Rows from block 2 of the decoder, named by matrix and row number. Rows with one number belong to one channel. Each number is 200 + 20 x the weight over its row's rms, rounded and kept within 0 to 999. All counts start at 0. After the name is the row's rms in percent of the matrix's.
# convs0: first 3x3 conv (decoder.mid.2.convs.0.weight, 256x256x3x3, standardized in use), inputs 30-39, a 3x3 kernel for each
# convs1: second 3x3 conv (decoder.mid.2.convs.1.weight, 256x256x3x3, standardized in use, transposed), outputs 30-39, a 3x3 kernel for each
convs0.119,051,179,175,186,155,204,221,214,248,220,219,187,179,218,205,204,200,170,201,212,212,181,224,199,230,201,180,193,222,204,185,206,205,220,168,210,208,190,175,193,209,217,211,220,211,194,176,169,190,200,207,200,213,195,211,198,201,207,192,205,202,196,165,220,192,195,198,183,183,204,234,218,215,195,204,189,171,221,179,179,175,198,183,166,214,175,229,212,211,229,215
convs1.119,103,224,167,181,175,191,240,205,207,205,191,226,189,205,186,209,180,201,211,190,222,218,177,241,158,205,197,220,191,191,219,200,207,200,203,215,193,197,171,203,223,202,229,180,222,173,204,180,206,213,189,223,195,190,184,167,219,197,213,171,202,205,171,233,165,193,185,236,184,199,201,179,238,190,256,170,219,198,201,192,152,214,178,213,162,195,189,214,204,203,235
convs0.120,073,161,194,160,204,223,198,191,228,218,165,210,206,251,218,186,184,174,213,182,182,179,231,218,218,183,159,189,183,172,193,208,197,206,206,183,220,185,181,225,194,215,230,189,188,203,174,191,202,183,209,208,176,201,213,207,207,188,205,206,198,191,195,203,192,175,167,177,210,216,205,202,190,200,207,195,208,206,209,199,206,218,204,225,205,188,206,197,196,199,163
convs1.120,095,190,190,214,184,226,199,203,192,203,210,201,204,204,211,188,212,175,206,224,176,185,210,188,236,177,228,212,181,210,210,189,163,207,214,255,200,186,216,177,193,174,217,206,208,197,176,199,179,214,221,202,226,191,190,230,212,183,195,190,192,166,192,224,195,194,207,220,181,208,195,223,208,198,237,203,215,184,179,224,172,205,221,208,175,200,177,221,189,199,232
convs0.121,116,149,212,210,205,199,189,188,215,188,184,214,191,201,216,190,189,195,206,208,180,220,165,209,213,196,208,198,260,187,190,162,208,227,191,199,179,144,201,226,209,226,203,212,173,201,219,213,194,182,184,217,192,165,203,214,191,190,195,208,177,206,201,210,200,175,191,192,214,232,207,202,197,212,205,208,204,147,209,184,225,185,198,174,205,220,234,191,178,198,191
convs1.121,089,207,201,180,204,217,193,163,210,189,197,171,193,170,234,215,201,207,192,226,188,192,217,194,228,202,173,208,199,209,181,202,192,209,208,190,199,184,158,205,227,183,214,191,174,207,203,198,179,186,210,227,187,229,152,195,212,198,188,211,230,226,175,192,163,217,185,193,224,189,232,166,207,169,222,178,194,213,172,203,173,230,179,225,191,228,221,198,193,166,202
convs0.122,060,207,203,209,194,168,207,191,196,215,201,202,203,207,175,190,222,201,202,217,196,226,217,172,221,209,183,239,212,197,208,195,188,225,201,183,218,194,201,191,211,191,199,205,212,203,200,176,178,200,209,212,226,198,221,201,193,211,203,170,196,225,195,196,221,202,184,195,188,214,213,182,223,197,176,175,185,208,174,177,181,189,210,221,196,188,192,205,238,182,243
convs1.122,104,207,205,194,197,199,209,202,224,197,196,231,206,221,182,192,173,219,212,166,184,225,188,199,162,226,206,193,183,212,201,194,205,185,194,207,184,187,182,180,221,247,183,242,174,198,184,183,227,232,196,217,209,174,197,194,187,201,222,195,217,194,181,200,199,175,201,214,184,198,199,201,195,228,221,140,210,184,216,194,173,246,226,190,219,221,158,205,178,231,186
convs0.123,096,191,171,209,219,238,194,173,194,211,183,244,219,225,178,167,224,184,213,203,220,195,217,185,196,213,197,222,231,227,190,164,194,203,195,222,207,181,205,236,174,242,185,200,188,178,187,197,210,171,221,215,226,206,173,209,197,188,202,188,204,238,207,200,214,170,203,185,230,214,238,184,207,182,214,197,199,228,193,138,201,198,185,199,212,208,186,183,202,211,214
convs1.123,099,200,189,196,206,199,204,192,211,222,185,220,191,238,192,196,183,175,214,206,206,153,192,163,249,185,245,231,194,187,185,190,199,213,204,198,209,234,203,189,196,144,197,168,264,188,204,202,214,186,225,150,207,186,193,233,220,177,183,216,195,181,188,201,206,173,174,173,208,209,208,207,225,202,205,158,210,187,251,204,198,166,202,194,161,187,205,177,173,230,243
convs0.124,081,185,204,215,223,226,191,196,201,223,225,184,220,225,203,193,189,160,181,205,179,206,230,189,204,197,189,219,199,201,215,193,202,182,215,217,201,169,268,225,143,219,173,184,260,212,231,221,223,174,185,204,182,191,195,238,205,189,179,196,205,201,190,206,141,164,228,192,253,252,207,243,254,190,211,219,194,244,241,93,186,182,215,198,211,193,199,192,172,226,211
convs1.124,111,185,205,203,188,230,207,199,201,210,206,207,184,197,205,188,186,204,223,215,233,198,123,227,208,231,206,169,208,213,183,205,207,201,200,187,197,231,165,214,194,206,194,189,217,175,176,217,187,174,222,189,201,202,199,205,206,206,180,213,214,200,183,200,232,194,170,186,218,202,193,188,186,230,242,149,166,219,186,174,170,253,181,234,191,186,190,197,212,188,226
convs0.125,116,200,219,168,181,193,199,191,192,209,187,182,212,174,225,178,210,185,216,169,207,193,216,201,178,183,211,213,205,218,183,192,171,229,196,193,191,214,176,187,177,228,203,220,178,207,192,211,180,201,191,194,167,230,173,197,187,201,197,187,215,196,208,188,180,223,172,215,216,198,204,204,195,205,217,195,204,202,186,217,193,191,228,219,192,234,176,200,178,193,204
convs1.125,102,189,178,184,207,218,212,185,191,207,192,201,187,181,204,239,212,194,186,201,181,188,123,236,265,267,199,164,176,184,208,225,233,211,180,190,202,169,198,229,169,247,233,196,194,202,209,153,222,186,242,194,222,203,189,177,235,203,209,193,204,228,147,215,192,242,167,190,225,209,181,217,213,168,229,245,263,119,186,174,272,171,217,202,206,201,218,195,211,159,225
convs0.126,068,224,199,225,193,215,205,196,194,197,184,237,201,155,200,168,212,248,224,242,224,178,214,151,218,198,174,222,200,210,186,229,219,183,191,212,191,201,207,205,177,209,205,185,184,191,185,194,220,189,209,200,213,172,160,184,199,176,202,186,207,212,202,193,220,195,222,215,183,196,185,207,211,211,166,194,205,267,203,182,205,138,185,206,180,245,217,186,195,193,199
convs1.126,093,183,231,199,191,187,187,217,196,212,227,172,199,191,228,217,187,185,190,253,191,186,147,227,177,202,225,196,220,191,189,181,220,197,212,197,209,226,221,157,210,177,224,177,205,191,193,184,220,167,214,209,234,183,196,203,204,189,229,163,197,183,212,213,200,193,209,222,219,205,205,183,187,132,250,190,240,161,245,226,211,164,207,201,210,201,214,176,178,195,194
convs0.127,050,253,210,230,162,183,171,191,223,175,189,197,228,211,208,189,227,232,185,193,205,184,212,225,197,193,213,182,184,202,190,216,210,177,203,212,189,227,244,213,223,224,174,172,204,200,191,195,204,168,241,210,178,198,179,222,195,220,202,212,197,214,186,205,182,219,192,196,176,185,197,194,200,205,247,237,209,202,203,186,217,169,210,209,208,178,174,198,204,193,190
convs1.127,097,196,201,219,208,200,201,190,205,223,217,198,184,198,208,199,190,181,211,200,229,167,186,171,279,245,163,191,218,199,203,189,220,204,192,191,197,154,241,183,199,224,192,225,146,245,197,231,181,171,194,203,218,188,229,198,189,210,194,200,222,200,182,194,195,223,203,218,172,207,227,197,211,217,172,208,153,243,184,191,196,215,178,213,186,217,208,196,213,181,209
convs0.128,052,224,187,159,199,207,243,188,215,204,208,208,211,191,201,197,216,216,177,208,194,221,206,154,205,222,241,159,209,210,188,219,208,181,192,188,212,193,201,202,179,196,184,213,204,203,211,201,186,188,180,199,212,201,216,202,172,186,198,207,205,220,202,208,223,202,198,220,155,170,187,196,212,193,210,184,166,209,183,171,234,192,183,176,184,242,212,208,188,207,204
convs1.128,103,206,181,194,196,211,230,210,192,187,170,195,209,173,196,231,219,210,174,250,213,151,183,184,233,219,244,173,211,190,176,204,213,196,198,194,200,251,151,199,151,222,225,223,188,182,207,213,209,185,197,179,170,212,190,219,188,193,198,183,208,188,218,205,196,230,138,232,200,210,188,169,194,200,187,190,157,231,253,210,159,177,212,174,221,177,181,148,212,239,211
convs0.129,130,224,200,212,235,194,195,212,179,207,243,157,201,197,194,206,207,231,188,217,215,186,215,188,186,191,226,243,198,189,230,200,215,196,222,202,192,263,200,170,180,203,198,225,180,218,187,206,207,194,193,199,213,205,202,211,181,200,192,169,227,212,201,217,206,207,221,190,229,211,211,181,208,198,211,224,185,162,185,246,223,160,209,170,217,197,233,188,215,205,194
convs1.129,094,220,184,198,220,211,208,196,190,210,213,180,201,224,198,212,205,171,186,237,200,219,159,217,167,217,195,184,217,188,236,192,200,218,190,198,204,241,187,162,171,158,210,195,183,246,214,194,188,171,224,217,193,196,183,193,224,201,202,195,195,221,181,188,194,235,186,185,206,221,217,154,192,224,164,196,162,194,254,183,232,176,183,229,199,189,199,202,218,194,210
convs0.130,049,227,192,200,215,190,228,201,207,214,209,211,236,197,197,200,172,174,211,179,188,178,197,232,211,185,183,221,211,219,201,160,186,181,175,234,227,201,204,185,173,209,221,234,221,210,187,170,172,158,214,209,169,200,187,192,241,194,217,195,168,214,198,210,223,202,228,179,173,198,186,223,195,192,209,179,177,242,204,176,168,177,208,200,189,226,183,204,242,185,202
convs1.130,101,203,176,205,181,195,213,200,209,188,197,211,188,198,180,211,211,192,188,247,189,195,166,240,176,191,175,248,215,189,199,191,200,215,188,198,200,228,171,147,139,218,235,202,214,184,167,202,212,221,191,205,171,241,173,183,210,201,209,216,212,181,193,209,156,220,188,198,182,187,206,202,219,197,175,210,166,252,161,196,208,213,215,164,173,215,217,230,197,198,178
convs0.131,092,231,219,194,196,208,239,168,197,194,202,208,210,236,176,194,205,211,202,195,192,208,228,197,197,202,193,192,223,210,175,206,198,183,177,171,253,216,174,209,183,220,181,203,182,188,183,221,217,166,228,175,185,211,186,187,220,189,227,190,206,187,200,178,234,201,198,137,209,218,198,220,192,220,224,174,195,152,220,193,201,170,204,210,212,205,198,199,202,192,198
convs1.131,101,213,211,216,208,173,202,203,202,210,211,226,228,204,197,173,199,225,191,174,276,141,178,221,159,204,170,230,193,191,197,204,207,223,184,192,192,223,232,171,141,237,195,209,223,180,226,207,179,194,186,235,195,203,182,218,200,198,213,191,215,218,202,184,221,186,156,184,202,202,201,178,216,194,219,159,243,189,195,159,225,194,199,199,179,176,178,207,208,165,223
convs0.132,031,199,212,215,197,208,218,192,206,213,197,197,204,203,208,205,208,210,210,196,209,210,195,200,208,195,192,208,183,195,187,186,205,187,179,194,181,242,220,199,240,216,185,224,203,180,227,205,192,231,203,190,234,209,193,210,207,204,198,196,191,189,183,179,170,191,201,171,192,200,168,185,196,242,213,194,246,218,198,254,232,212,191,202,203,180,189,198,184,190,193
convs1.132,095,192,179,203,200,209,230,193,204,206,218,212,212,221,216,152,178,193,210,193,202,196,238,192,176,164,199,193,228,209,183,196,210,204,203,203,204,194,185,221,147,207,243,204,274,135,201,164,200,216,231,224,202,190,201,182,201,221,198,198,196,192,199,194,212,199,199,169,206,223,194,208,197,216,209,179,199,167,243,234,178,184,187,219,199,223,188,183,214,183,212
convs0.133,051,186,177,181,238,202,186,173,206,172,202,202,192,211,195,189,168,212,191,195,178,208,220,211,202,152,199,242,185,194,205,182,211,200,207,201,176,247,205,197,213,207,166,194,172,169,247,209,221,215,193,198,210,192,200,163,173,207,209,190,218,204,190,198,192,214,225,176,213,170,208,162,184,207,211,208,229,200,177,236,138,167,188,197,201,195,177,188,165,230,223
convs1.133,090,199,166,187,214,206,209,193,204,209,175,220,214,213,181,167,203,198,221,203,206,218,224,181,201,190,153,212,196,187,216,189,204,188,190,215,175,164,221,172,177,170,263,188,224,163,191,168,208,198,244,191,219,172,187,216,226,189,216,207,194,204,189,197,219,187,187,214,187,189,197,197,184,228,205,194,132,231,180,248,163,195,200,245,180,191,197,221,191,180,207
convs0.134,064,163,200,180,176,210,211,201,202,205,180,193,226,243,162,204,194,221,206,216,185,223,175,181,200,193,195,224,201,210,189,191,232,190,187,198,207,181,192,206,196,207,198,180,217,218,173,186,208,205,197,188,203,185,221,202,190,188,189,212,205,190,212,195,237,180,162,204,190,195,212,190,201,176,242,207,142,172,159,211,257,204,199,206,231,214,225,213,204,192,182
convs1.134,099,211,199,186,200,221,191,201,209,211,203,193,190,221,188,207,173,207,223,194,264,200,203,154,209,172,245,183,199,188,214,213,216,211,200,183,198,251,228,135,148,156,240,186,212,235,197,200,203,180,236,208,219,219,146,199,193,216,203,169,210,221,165,227,203,170,227,183,212,224,203,230,151,184,205,167,237,206,207,213,138,229,177,215,198,187,233,227,209,187,205
convs0.135,074,209,220,199,166,209,165,232,179,187,202,228,198,196,200,168,190,197,196,202,182,209,207,198,200,186,205,192,231,214,222,173,220,189,230,174,199,176,179,210,165,238,182,211,225,216,243,199,226,228,196,188,177,185,204,210,214,204,199,183,216,225,205,195,206,195,195,165,213,211,222,221,190,223,181,189,176,183,219,231,203,214,200,212,179,190,219,209,194,204,204
convs1.135,093,204,229,202,171,218,205,197,178,214,182,205,213,183,201,178,215,218,196,235,157,210,156,195,225,210,252,180,219,188,193,208,201,208,210,187,189,261,223,124,204,194,246,125,208,197,199,202,216,204,185,186,198,183,209,197,237,187,201,185,178,190,199,222,209,216,201,223,190,187,202,186,186,215,215,222,179,189,163,192,222,212,177,238,188,202,218,186,195,212,202
convs0.136,121,224,222,154,197,183,205,201,206,186,190,195,219,219,193,187,189,219,184,156,245,196,220,196,178,192,197,214,215,213,175,213,169,218,182,204,214,207,203,185,203,195,221,223,174,194,211,230,163,198,199,188,175,229,179,154,230,208,221,170,204,203,201,189,195,200,193,202,204,197,206,176,205,201,181,215,228,181,206,197,192,188,188,202,225,204,218,182,168,212,185
convs1.136,099,216,183,202,202,207,215,182,175,194,184,206,186,199,219,208,164,226,201,195,200,186,241,183,194,153,249,194,216,191,211,229,190,207,209,214,189,195,261,168,209,152,235,201,242,193,192,195,219,187,191,155,214,237,212,187,217,186,172,211,196,181,199,199,239,236,198,183,191,198,216,230,179,261,199,201,172,193,190,176,206,238,203,205,173,219,213,233,202,192,177
convs0.137,196,220,181,174,215,161,189,190,187,245,182,211,193,185,227,193,209,190,185,200,189,197,225,215,175,185,205,203,208,183,182,223,225,187,162,205,205,214,178,179,197,232,175,182,215,204,193,208,203,164,193,219,235,192,163,211,178,212,193,203,201,205,189,196,199,180,197,219,176,221,193,183,202,238,169,207,226,187,182,212,223,170,224,191,202,196,208,193,207,213,181
convs1.137,111,189,187,196,205,228,203,189,189,207,193,215,198,197,192,216,177,223,192,163,219,206,215,188,174,168,217,215,200,189,203,225,192,218,210,197,216,210,241,196,192,191,203,208,209,224,193,206,205,243,233,166,209,187,202,210,192,218,200,162,205,189,193,185,215,207,212,253,215,214,196,200,208,232,180,197,171,261,206,236,157,187,207,199,177,216,211,226,191,194,213
convs0.138,058,222,223,177,194,202,218,176,171,187,224,186,186,189,179,209,201,187,192,187,191,253,192,236,222,185,182,214,221,223,191,181,192,189,214,214,219,201,199,196,175,199,176,174,180,202,210,198,221,213,230,206,205,170,211,212,186,192,190,182,197,198,182,222,206,212,194,181,203,202,192,188,184,223,181,183,182,222,255,229,183,171,211,187,190,215,194,223,152,204,204
convs1.138,099,214,174,200,196,200,204,210,222,180,175,218,178,201,216,199,220,181,196,185,179,202,251,178,237,163,201,214,191,202,208,187,209,194,210,193,201,173,164,243,223,195,172,191,179,228,186,227,181,188,204,195,215,182,196,223,192,194,182,182,212,202,218,193,178,191,199,239,176,185,174,226,179,218,154,213,228,237,185,147,205,180,210,194,203,193,171,220,215,224,182
convs0.139,040,219,213,251,206,232,234,210,209,216,218,199,228,194,208,202,207,206,233,198,201,169,217,226,184,202,170,174,185,196,187,187,197,182,188,197,163,207,248,225,172,226,198,161,185,164,185,218,231,164,192,225,159,183,196,188,204,199,188,193,204,194,202,199,227,188,170,217,187,177,236,191,180,197,241,243,181,190,218,188,203,206,203,168,185,205,196,205,201,184,184
convs1.139,097,196,218,211,171,225,187,190,208,204,218,191,184,212,207,224,177,202,168,208,262,153,185,169,237,162,210,191,205,203,198,197,208,207,201,198,213,237,118,199,215,228,240,185,217,208,189,213,197,222,188,179,200,169,256,225,197,228,171,205,181,195,198,204,209,219,226,180,224,193,212,215,198,176,242,192,194,161,237,228,191,208,201,192,206,215,198,224,167,185,224
convs0.140,135,187,220,216,234,114,224,202,215,198,219,166,198,222,196,190,169,220,205,196,226,203,202,207,186,214,176,218,190,225,206,193,195,183,227,172,226,247,190,193,195,168,188,206,207,192,216,174,198,185,196,196,211,195,198,178,207,189,231,162,227,205,201,207,214,160,215,232,185,198,205,187,220,205,188,222,179,221,169,202,199,194,192,228,177,233,187,206,138,227,218
convs1.140,101,210,203,205,191,193,220,205,208,185,205,190,214,215,176,226,198,193,192,222,219,182,149,247,175,218,213,179,208,193,204,210,183,206,224,204,202,220,209,187,186,180,202,207,250,180,217,206,199,208,160,204,186,212,202,190,229,212,206,201,202,201,203,210,200,199,216,190,224,191,225,207,199,191,163,236,216,263,139,173,205,229,215,195,218,209,247,167,183,189,202
convs0.141,077,207,220,223,184,206,209,195,165,178,226,197,216,223,192,225,184,147,196,206,193,217,187,199,231,173,199,220,202,197,196,204,214,186,178,210,207,233,226,221,185,180,182,176,198,195,215,205,194,176,204,184,191,183,202,212,192,219,191,183,210,218,195,212,213,201,228,182,188,179,240,189,182,241,228,209,218,207,198,130,173,167,202,196,216,213,199,188,188,202,208
convs1.141,097,211,207,161,188,194,207,205,189,219,216,195,185,178,225,167,225,155,211,204,197,187,195,211,189,219,196,232,193,196,208,172,175,211,207,217,203,199,174,179,254,190,169,197,216,161,208,242,139,159,192,222,200,200,195,209,207,208,207,186,198,181,231,188,182,184,184,208,198,242,186,199,183,230,216,205,159,206,204,210,212,131,200,177,217,176,192,203,207,205,219
convs0.142,026,208,217,204,192,217,186,194,204,188,215,213,192,221,183,227,213,207,224,198,189,198,205,179,199,195,202,192,190,178,189,193,193,191,191,224,175,223,205,202,217,210,209,221,197,207,232,214,191,232,215,192,230,215,205,218,215,215,214,208,207,196,193,206,197,208,194,191,186,188,182,192,181,228,209,196,239,208,212,257,236,231,204,196,188,220,197,186,201,172,180
convs1.142,105,188,239,177,170,205,178,183,216,227,218,175,190,176,231,203,209,178,191,192,217,234,211,196,169,201,176,220,210,205,179,226,189,227,207,183,210,231,203,191,223,206,142,198,206,224,195,215,152,196,203,204,208,211,211,182,214,222,190,185,191,204,202,197,189,211,212,173,204,217,226,210,184,214,210,175,162,232,194,197,202,217,206,192,189,233,186,211,178,242,176
convs0.143,087,178,196,181,224,173,175,236,175,209,170,215,232,176,212,210,192,174,210,154,199,188,169,216,183,255,214,197,188,217,211,184,178,192,223,194,183,193,188,183,227,187,215,222,202,208,204,160,193,206,214,187,199,182,219,227,216,191,199,209,201,223,204,192,212,177,187,199,196,167,182,206,185,176,211,205,221,227,231,170,193,192,191,195,196,162,209,240,171,222,222
convs1.143,103,202,222,174,183,201,210,202,202,212,186,187,189,175,252,179,203,180,205,218,186,238,234,196,191,190,206,238,234,201,226,200,201,197,214,189,186,222,195,160,181,213,252,222,151,188,196,202,210,215,155,176,193,249,189,215,199,202,174,200,212,198,182,207,237,221,209,185,223,148,234,192,203,195,193,178,221,207,185,202,190,209,197,210,222,199,186,207,224,210,211
convs0.144,056,224,213,199,231,203,183,203,221,251,206,206,187,188,214,173,208,222,221,204,166,165,218,224,204,210,213,219,215,193,213,184,200,204,182,200,218,164,183,209,203,153,178,244,223,221,221,187,200,205,206,198,221,228,201,206,213,226,213,195,220,196,210,200,231,215,184,178,193,197,184,196,189,184,170,158,196,231,181,252,217,225,212,205,197,177,178,204,193,208,212
convs1.144,096,201,165,230,226,173,223,197,187,217,202,210,192,191,205,199,212,173,199,209,220,163,136,225,185,245,173,237,200,233,203,193,188,177,187,228,204,224,199,195,191,171,278,209,136,212,216,198,212,170,196,203,205,210,187,202,176,216,181,190,195,219,205,213,202,175,209,218,182,231,181,207,201,209,193,218,162,213,198,182,193,226,238,186,212,205,160,181,185,217,195
convs0.145,060,189,188,176,240,207,214,218,218,201,198,188,174,189,186,188,201,252,219,175,188,177,202,184,192,231,216,227,228,207,199,207,200,169,197,194,174,186,203,193,201,217,213,183,190,191,194,198,150,194,203,191,194,204,179,189,184,197,202,198,195,196,195,188,215,202,196,215,189,223,227,187,216,188,215,164,217,226,186,225,219,173,172,212,189,208,187,207,170,208,217
convs1.145,100,191,206,199,195,206,199,203,176,189,202,198,208,153,190,208,200,213,202,199,210,205,172,189,226,216,232,174,212,202,157,210,198,197,204,191,213,203,183,220,193,196,222,235,163,177,143,243,230,224,198,182,203,186,196,172,198,220,205,187,152,207,230,190,203,205,193,194,236,195,229,168,174,134,250,175,223,175,217,208,197,236,160,192,222,203,208,208,228,228,162
convs0.146,031,197,184,168,236,242,218,238,239,226,198,176,178,200,175,193,213,199,215,221,212,216,210,178,201,200,170,201,198,193,221,174,175,210,204,198,217,178,186,208,166,182,213,164,176,201,222,209,229,225,222,229,235,226,247,224,208,229,209,188,224,221,208,239,194,196,172,187,196,168,187,182,169,210,223,226,176,191,199,171,173,198,192,197,208,195,194,199,210,198,202
convs1.146,091,198,203,176,206,215,213,191,191,202,205,204,210,205,181,205,217,228,159,164,242,222,188,176,228,220,185,143,202,202,203,196,204,201,181,184,215,236,196,215,231,211,108,138,212,262,200,177,188,201,253,191,178,215,212,204,207,175,185,165,213,209,190,210,167,217,198,174,194,188,179,231,194,222,194,228,121,250,153,206,237,199,198,175,212,155,259,217,212,186,190
convs0.147,128,183,221,193,192,206,189,220,190,218,175,198,195,229,220,178,195,173,226,208,194,233,206,202,186,188,206,215,207,173,269,213,198,141,200,200,219,191,173,191,230,150,223,211,205,215,218,177,177,183,198,190,219,223,187,217,187,194,176,239,178,192,194,237,204,208,212,204,215,182,200,169,227,212,181,178,130,212,191,217,224,181,211,180,234,194,218,170,182,193,229
convs1.147,097,210,199,208,172,226,196,196,180,212,195,198,195,192,226,177,213,183,214,229,173,184,195,223,182,182,196,217,202,203,209,206,194,204,203,204,184,257,162,216,165,207,213,213,236,126,206,198,231,159,234,156,188,197,205,197,216,206,184,193,183,197,216,218,236,198,187,149,212,203,210,213,200,188,204,196,226,205,212,214,180,176,187,203,217,219,202,205,190,176,170
convs0.148,157,203,219,213,187,196,218,233,185,170,227,216,177,169,199,204,230,186,192,213,180,218,177,201,204,218,211,204,179,205,216,201,193,200,210,216,222,218,177,224,197,210,207,180,192,213,190,210,215,223,184,170,223,192,196,207,205,219,200,167,205,186,204,209,159,213,228,191,171,184,215,241,218,230,201,193,209,177,192,196,176,199,150,200,189,191,201,221,209,233,234
convs1.148,111,216,179,210,195,201,216,177,190,211,191,202,191,205,186,197,213,214,206,197,223,181,207,148,247,239,185,161,173,188,202,202,198,211,203,213,199,145,222,199,180,208,170,171,300,237,188,154,229,199,239,184,183,218,205,206,202,213,217,214,202,191,171,209,156,215,203,206,180,186,237,217,172,183,187,171,221,192,216,169,271,190,175,183,200,208,235,197,192,165,247
convs0.149,210,180,205,168,208,205,215,185,180,200,228,191,188,202,159,185,152,271,188,195,185,235,177,219,199,200,194,186,217,223,187,157,198,209,226,200,165,182,181,228,253,203,187,175,176,205,216,192,189,221,190,195,201,215,203,196,224,237,189,180,215,238,196,184,168,192,213,217,183,228,182,179,179,178,176,228,215,214,205,198,210,208,213,164,208,196,197,232,185,195,207
convs1.149,094,201,185,190,222,213,203,214,177,201,222,207,183,223,154,213,199,180,211,240,223,159,213,162,221,181,193,242,197,217,194,202,213,195,203,205,200,194,289,194,232,100,170,199,213,216,224,178,195,204,217,221,209,182,202,218,188,207,193,177,215,205,215,181,203,185,194,200,220,210,159,191,221,206,218,211,236,147,172,166,231,215,199,179,216,190,249,218,196,192,204
convs0.150,101,190,223,189,213,177,190,182,196,200,210,192,201,191,207,201,170,211,212,193,204,192,164,236,183,183,223,194,183,204,212,209,195,188,195,200,203,200,237,173,203,207,209,176,199,205,183,224,214,197,218,164,193,175,184,199,217,185,200,201,213,207,195,193,178,218,168,206,188,172,174,203,237,200,234,212,228,177,218,217,214,163,200,215,184,179,213,221,215,175,175
convs1.150,105,217,190,189,230,180,205,199,202,214,192,190,189,203,193,238,202,181,184,278,138,186,196,214,217,206,227,189,224,176,191,233,201,217,197,180,195,186,151,206,220,239,181,170,214,240,188,217,201,192,176,241,235,185,183,172,197,234,195,197,175,192,230,190,199,218,180,228,163,208,229,198,209,218,202,187,189,197,181,193,181,211,189,188,234,205,214,188,218,196,155
convs0.151,130,160,209,245,190,175,200,228,210,185,205,170,228,214,185,209,189,228,177,203,193,203,203,209,188,201,203,206,209,167,203,220,185,199,210,205,220,188,182,220,170,186,221,207,232,219,174,228,211,208,233,161,252,141,214,205,198,233,223,194,189,150,235,181,186,198,179,170,196,278,191,242,210,194,193,201,229,166,204,220,161,226,201,203,182,200,213,215,216,174,197
convs1.151,090,212,211,188,202,200,210,209,216,198,194,218,209,186,225,208,205,182,197,192,179,193,212,226,160,215,218,238,185,207,175,183,223,203,179,210,198,155,270,156,249,156,183,178,193,212,191,162,218,181,219,198,186,229,188,222,206,182,165,211,191,217,203,210,169,190,199,197,197,178,179,207,205,173,255,159,165,156,213,206,256,161,195,240,152,197,194,186,205,204,231
convs0.152,080,177,191,216,183,220,178,200,173,218,211,216,177,176,206,211,187,189,179,201,241,212,168,195,199,137,207,232,200,185,212,215,163,230,173,193,188,206,204,186,221,164,197,213,205,175,228,196,216,236,203,195,208,206,208,179,195,203,215,206,203,184,188,229,204,191,213,187,216,179,175,184,198,218,230,189,240,191,215,187,187,169,181,183,213,213,183,194,181,202,228
convs1.152,107,189,196,223,213,190,199,203,202,184,243,196,181,181,190,206,204,198,212,193,204,198,236,179,195,203,149,268,210,194,208,211,210,198,203,206,189,232,191,193,208,148,264,178,235,141,196,186,215,171,245,203,239,170,181,215,199,220,212,212,194,185,195,187,222,178,219,197,215,193,194,194,184,218,236,164,214,175,234,182,176,201,203,218,196,195,179,221,218,219,185
convs0.153,057,225,214,200,202,208,159,202,229,211,211,176,207,219,171,185,208,188,197,187,187,175,184,221,211,210,199,215,195,177,211,192,196,203,198,210,191,192,163,182,186,192,214,195,193,202,192,180,178,174,190,202,227,216,234,203,199,204,186,199,199,234,213,217,215,193,215,198,199,202,190,213,182,215,176,176,166,147,151,227,202,234,197,206,214,200,186,180,203,223,216
convs1.153,100,229,200,200,184,221,202,189,204,203,212,181,189,223,199,201,196,220,189,203,165,194,215,230,208,177,175,222,200,221,220,184,152,180,235,235,204,198,236,168,209,218,193,145,248,217,229,207,202,156,197,191,203,239,193,221,205,205,192,205,182,192,218,211,225,175,159,207,210,216,183,198,204,181,202,242,261,171,161,166,228,220,205,181,185,202,201,215,206,194,200
convs0.154,052,166,199,230,202,214,214,167,201,224,180,175,223,199,208,229,167,225,224,182,203,192,174,203,228,189,232,220,193,210,207,178,177,196,201,233,204,233,184,176,236,198,194,242,201,210,184,204,208,189,220,212,200,209,191,183,198,210,185,203,224,156,193,194,198,174,218,188,192,202,197,182,228,206,196,170,210,217,168,223,274,211,195,199,178,213,229,186,184,180,182
convs1.154,098,211,182,180,191,226,217,199,196,189,191,215,187,214,171,236,212,212,184,191,182,153,212,214,227,200,165,246,212,177,208,197,198,211,216,190,193,179,215,164,237,177,242,199,189,187,174,193,207,213,237,195,226,193,159,188,187,212,190,201,226,204,213,193,197,189,154,196,259,191,204,195,210,172,192,224,208,231,189,217,158,189,187,227,199,209,170,174,195,204,237
convs0.155,071,226,206,202,243,245,188,193,179,219,233,191,176,130,228,214,249,215,208,228,177,189,228,201,166,213,225,192,214,192,199,207,188,199,185,211,191,171,208,215,179,194,177,214,199,209,217,188,185,200,227,178,189,199,203,193,176,213,218,191,213,201,207,223,213,214,218,236,177,194,199,182,214,177,184,176,215,253,153,231,196,170,211,175,203,208,214,199,189,158,213
convs1.155,095,208,175,207,216,197,213,197,186,191,220,182,204,182,200,208,229,201,169,225,254,146,172,189,226,198,216,178,225,186,198,181,228,213,207,193,212,150,206,212,252,209,176,173,161,262,228,156,214,176,225,180,148,228,223,183,213,207,217,197,187,215,190,195,202,200,201,184,235,191,208,211,201,194,198,188,191,262,237,207,132,217,152,220,227,213,185,169,214,206,211
convs0.156,064,222,224,184,197,180,217,205,218,188,185,212,209,208,182,205,215,203,195,200,181,197,206,195,220,208,191,181,190,206,191,221,189,187,216,176,190,192,174,214,202,207,205,217,200,167,177,221,231,205,209,193,223,187,165,181,222,206,195,200,160,204,230,216,218,204,178,186,170,232,244,213,162,219,195,224,230,185,193,199,189,177,164,207,197,230,181,211,195,215,173
convs1.156,095,225,187,188,183,186,182,220,206,205,200,198,193,198,217,205,189,191,208,179,224,200,246,217,165,200,143,251,210,183,194,229,180,220,183,201,194,181,232,205,212,150,191,174,256,178,217,201,189,174,220,229,201,149,217,202,218,212,213,180,201,177,225,197,203,207,171,221,220,197,174,174,206,164,239,207,252,173,159,154,252,205,223,195,214,178,200,225,194,197,197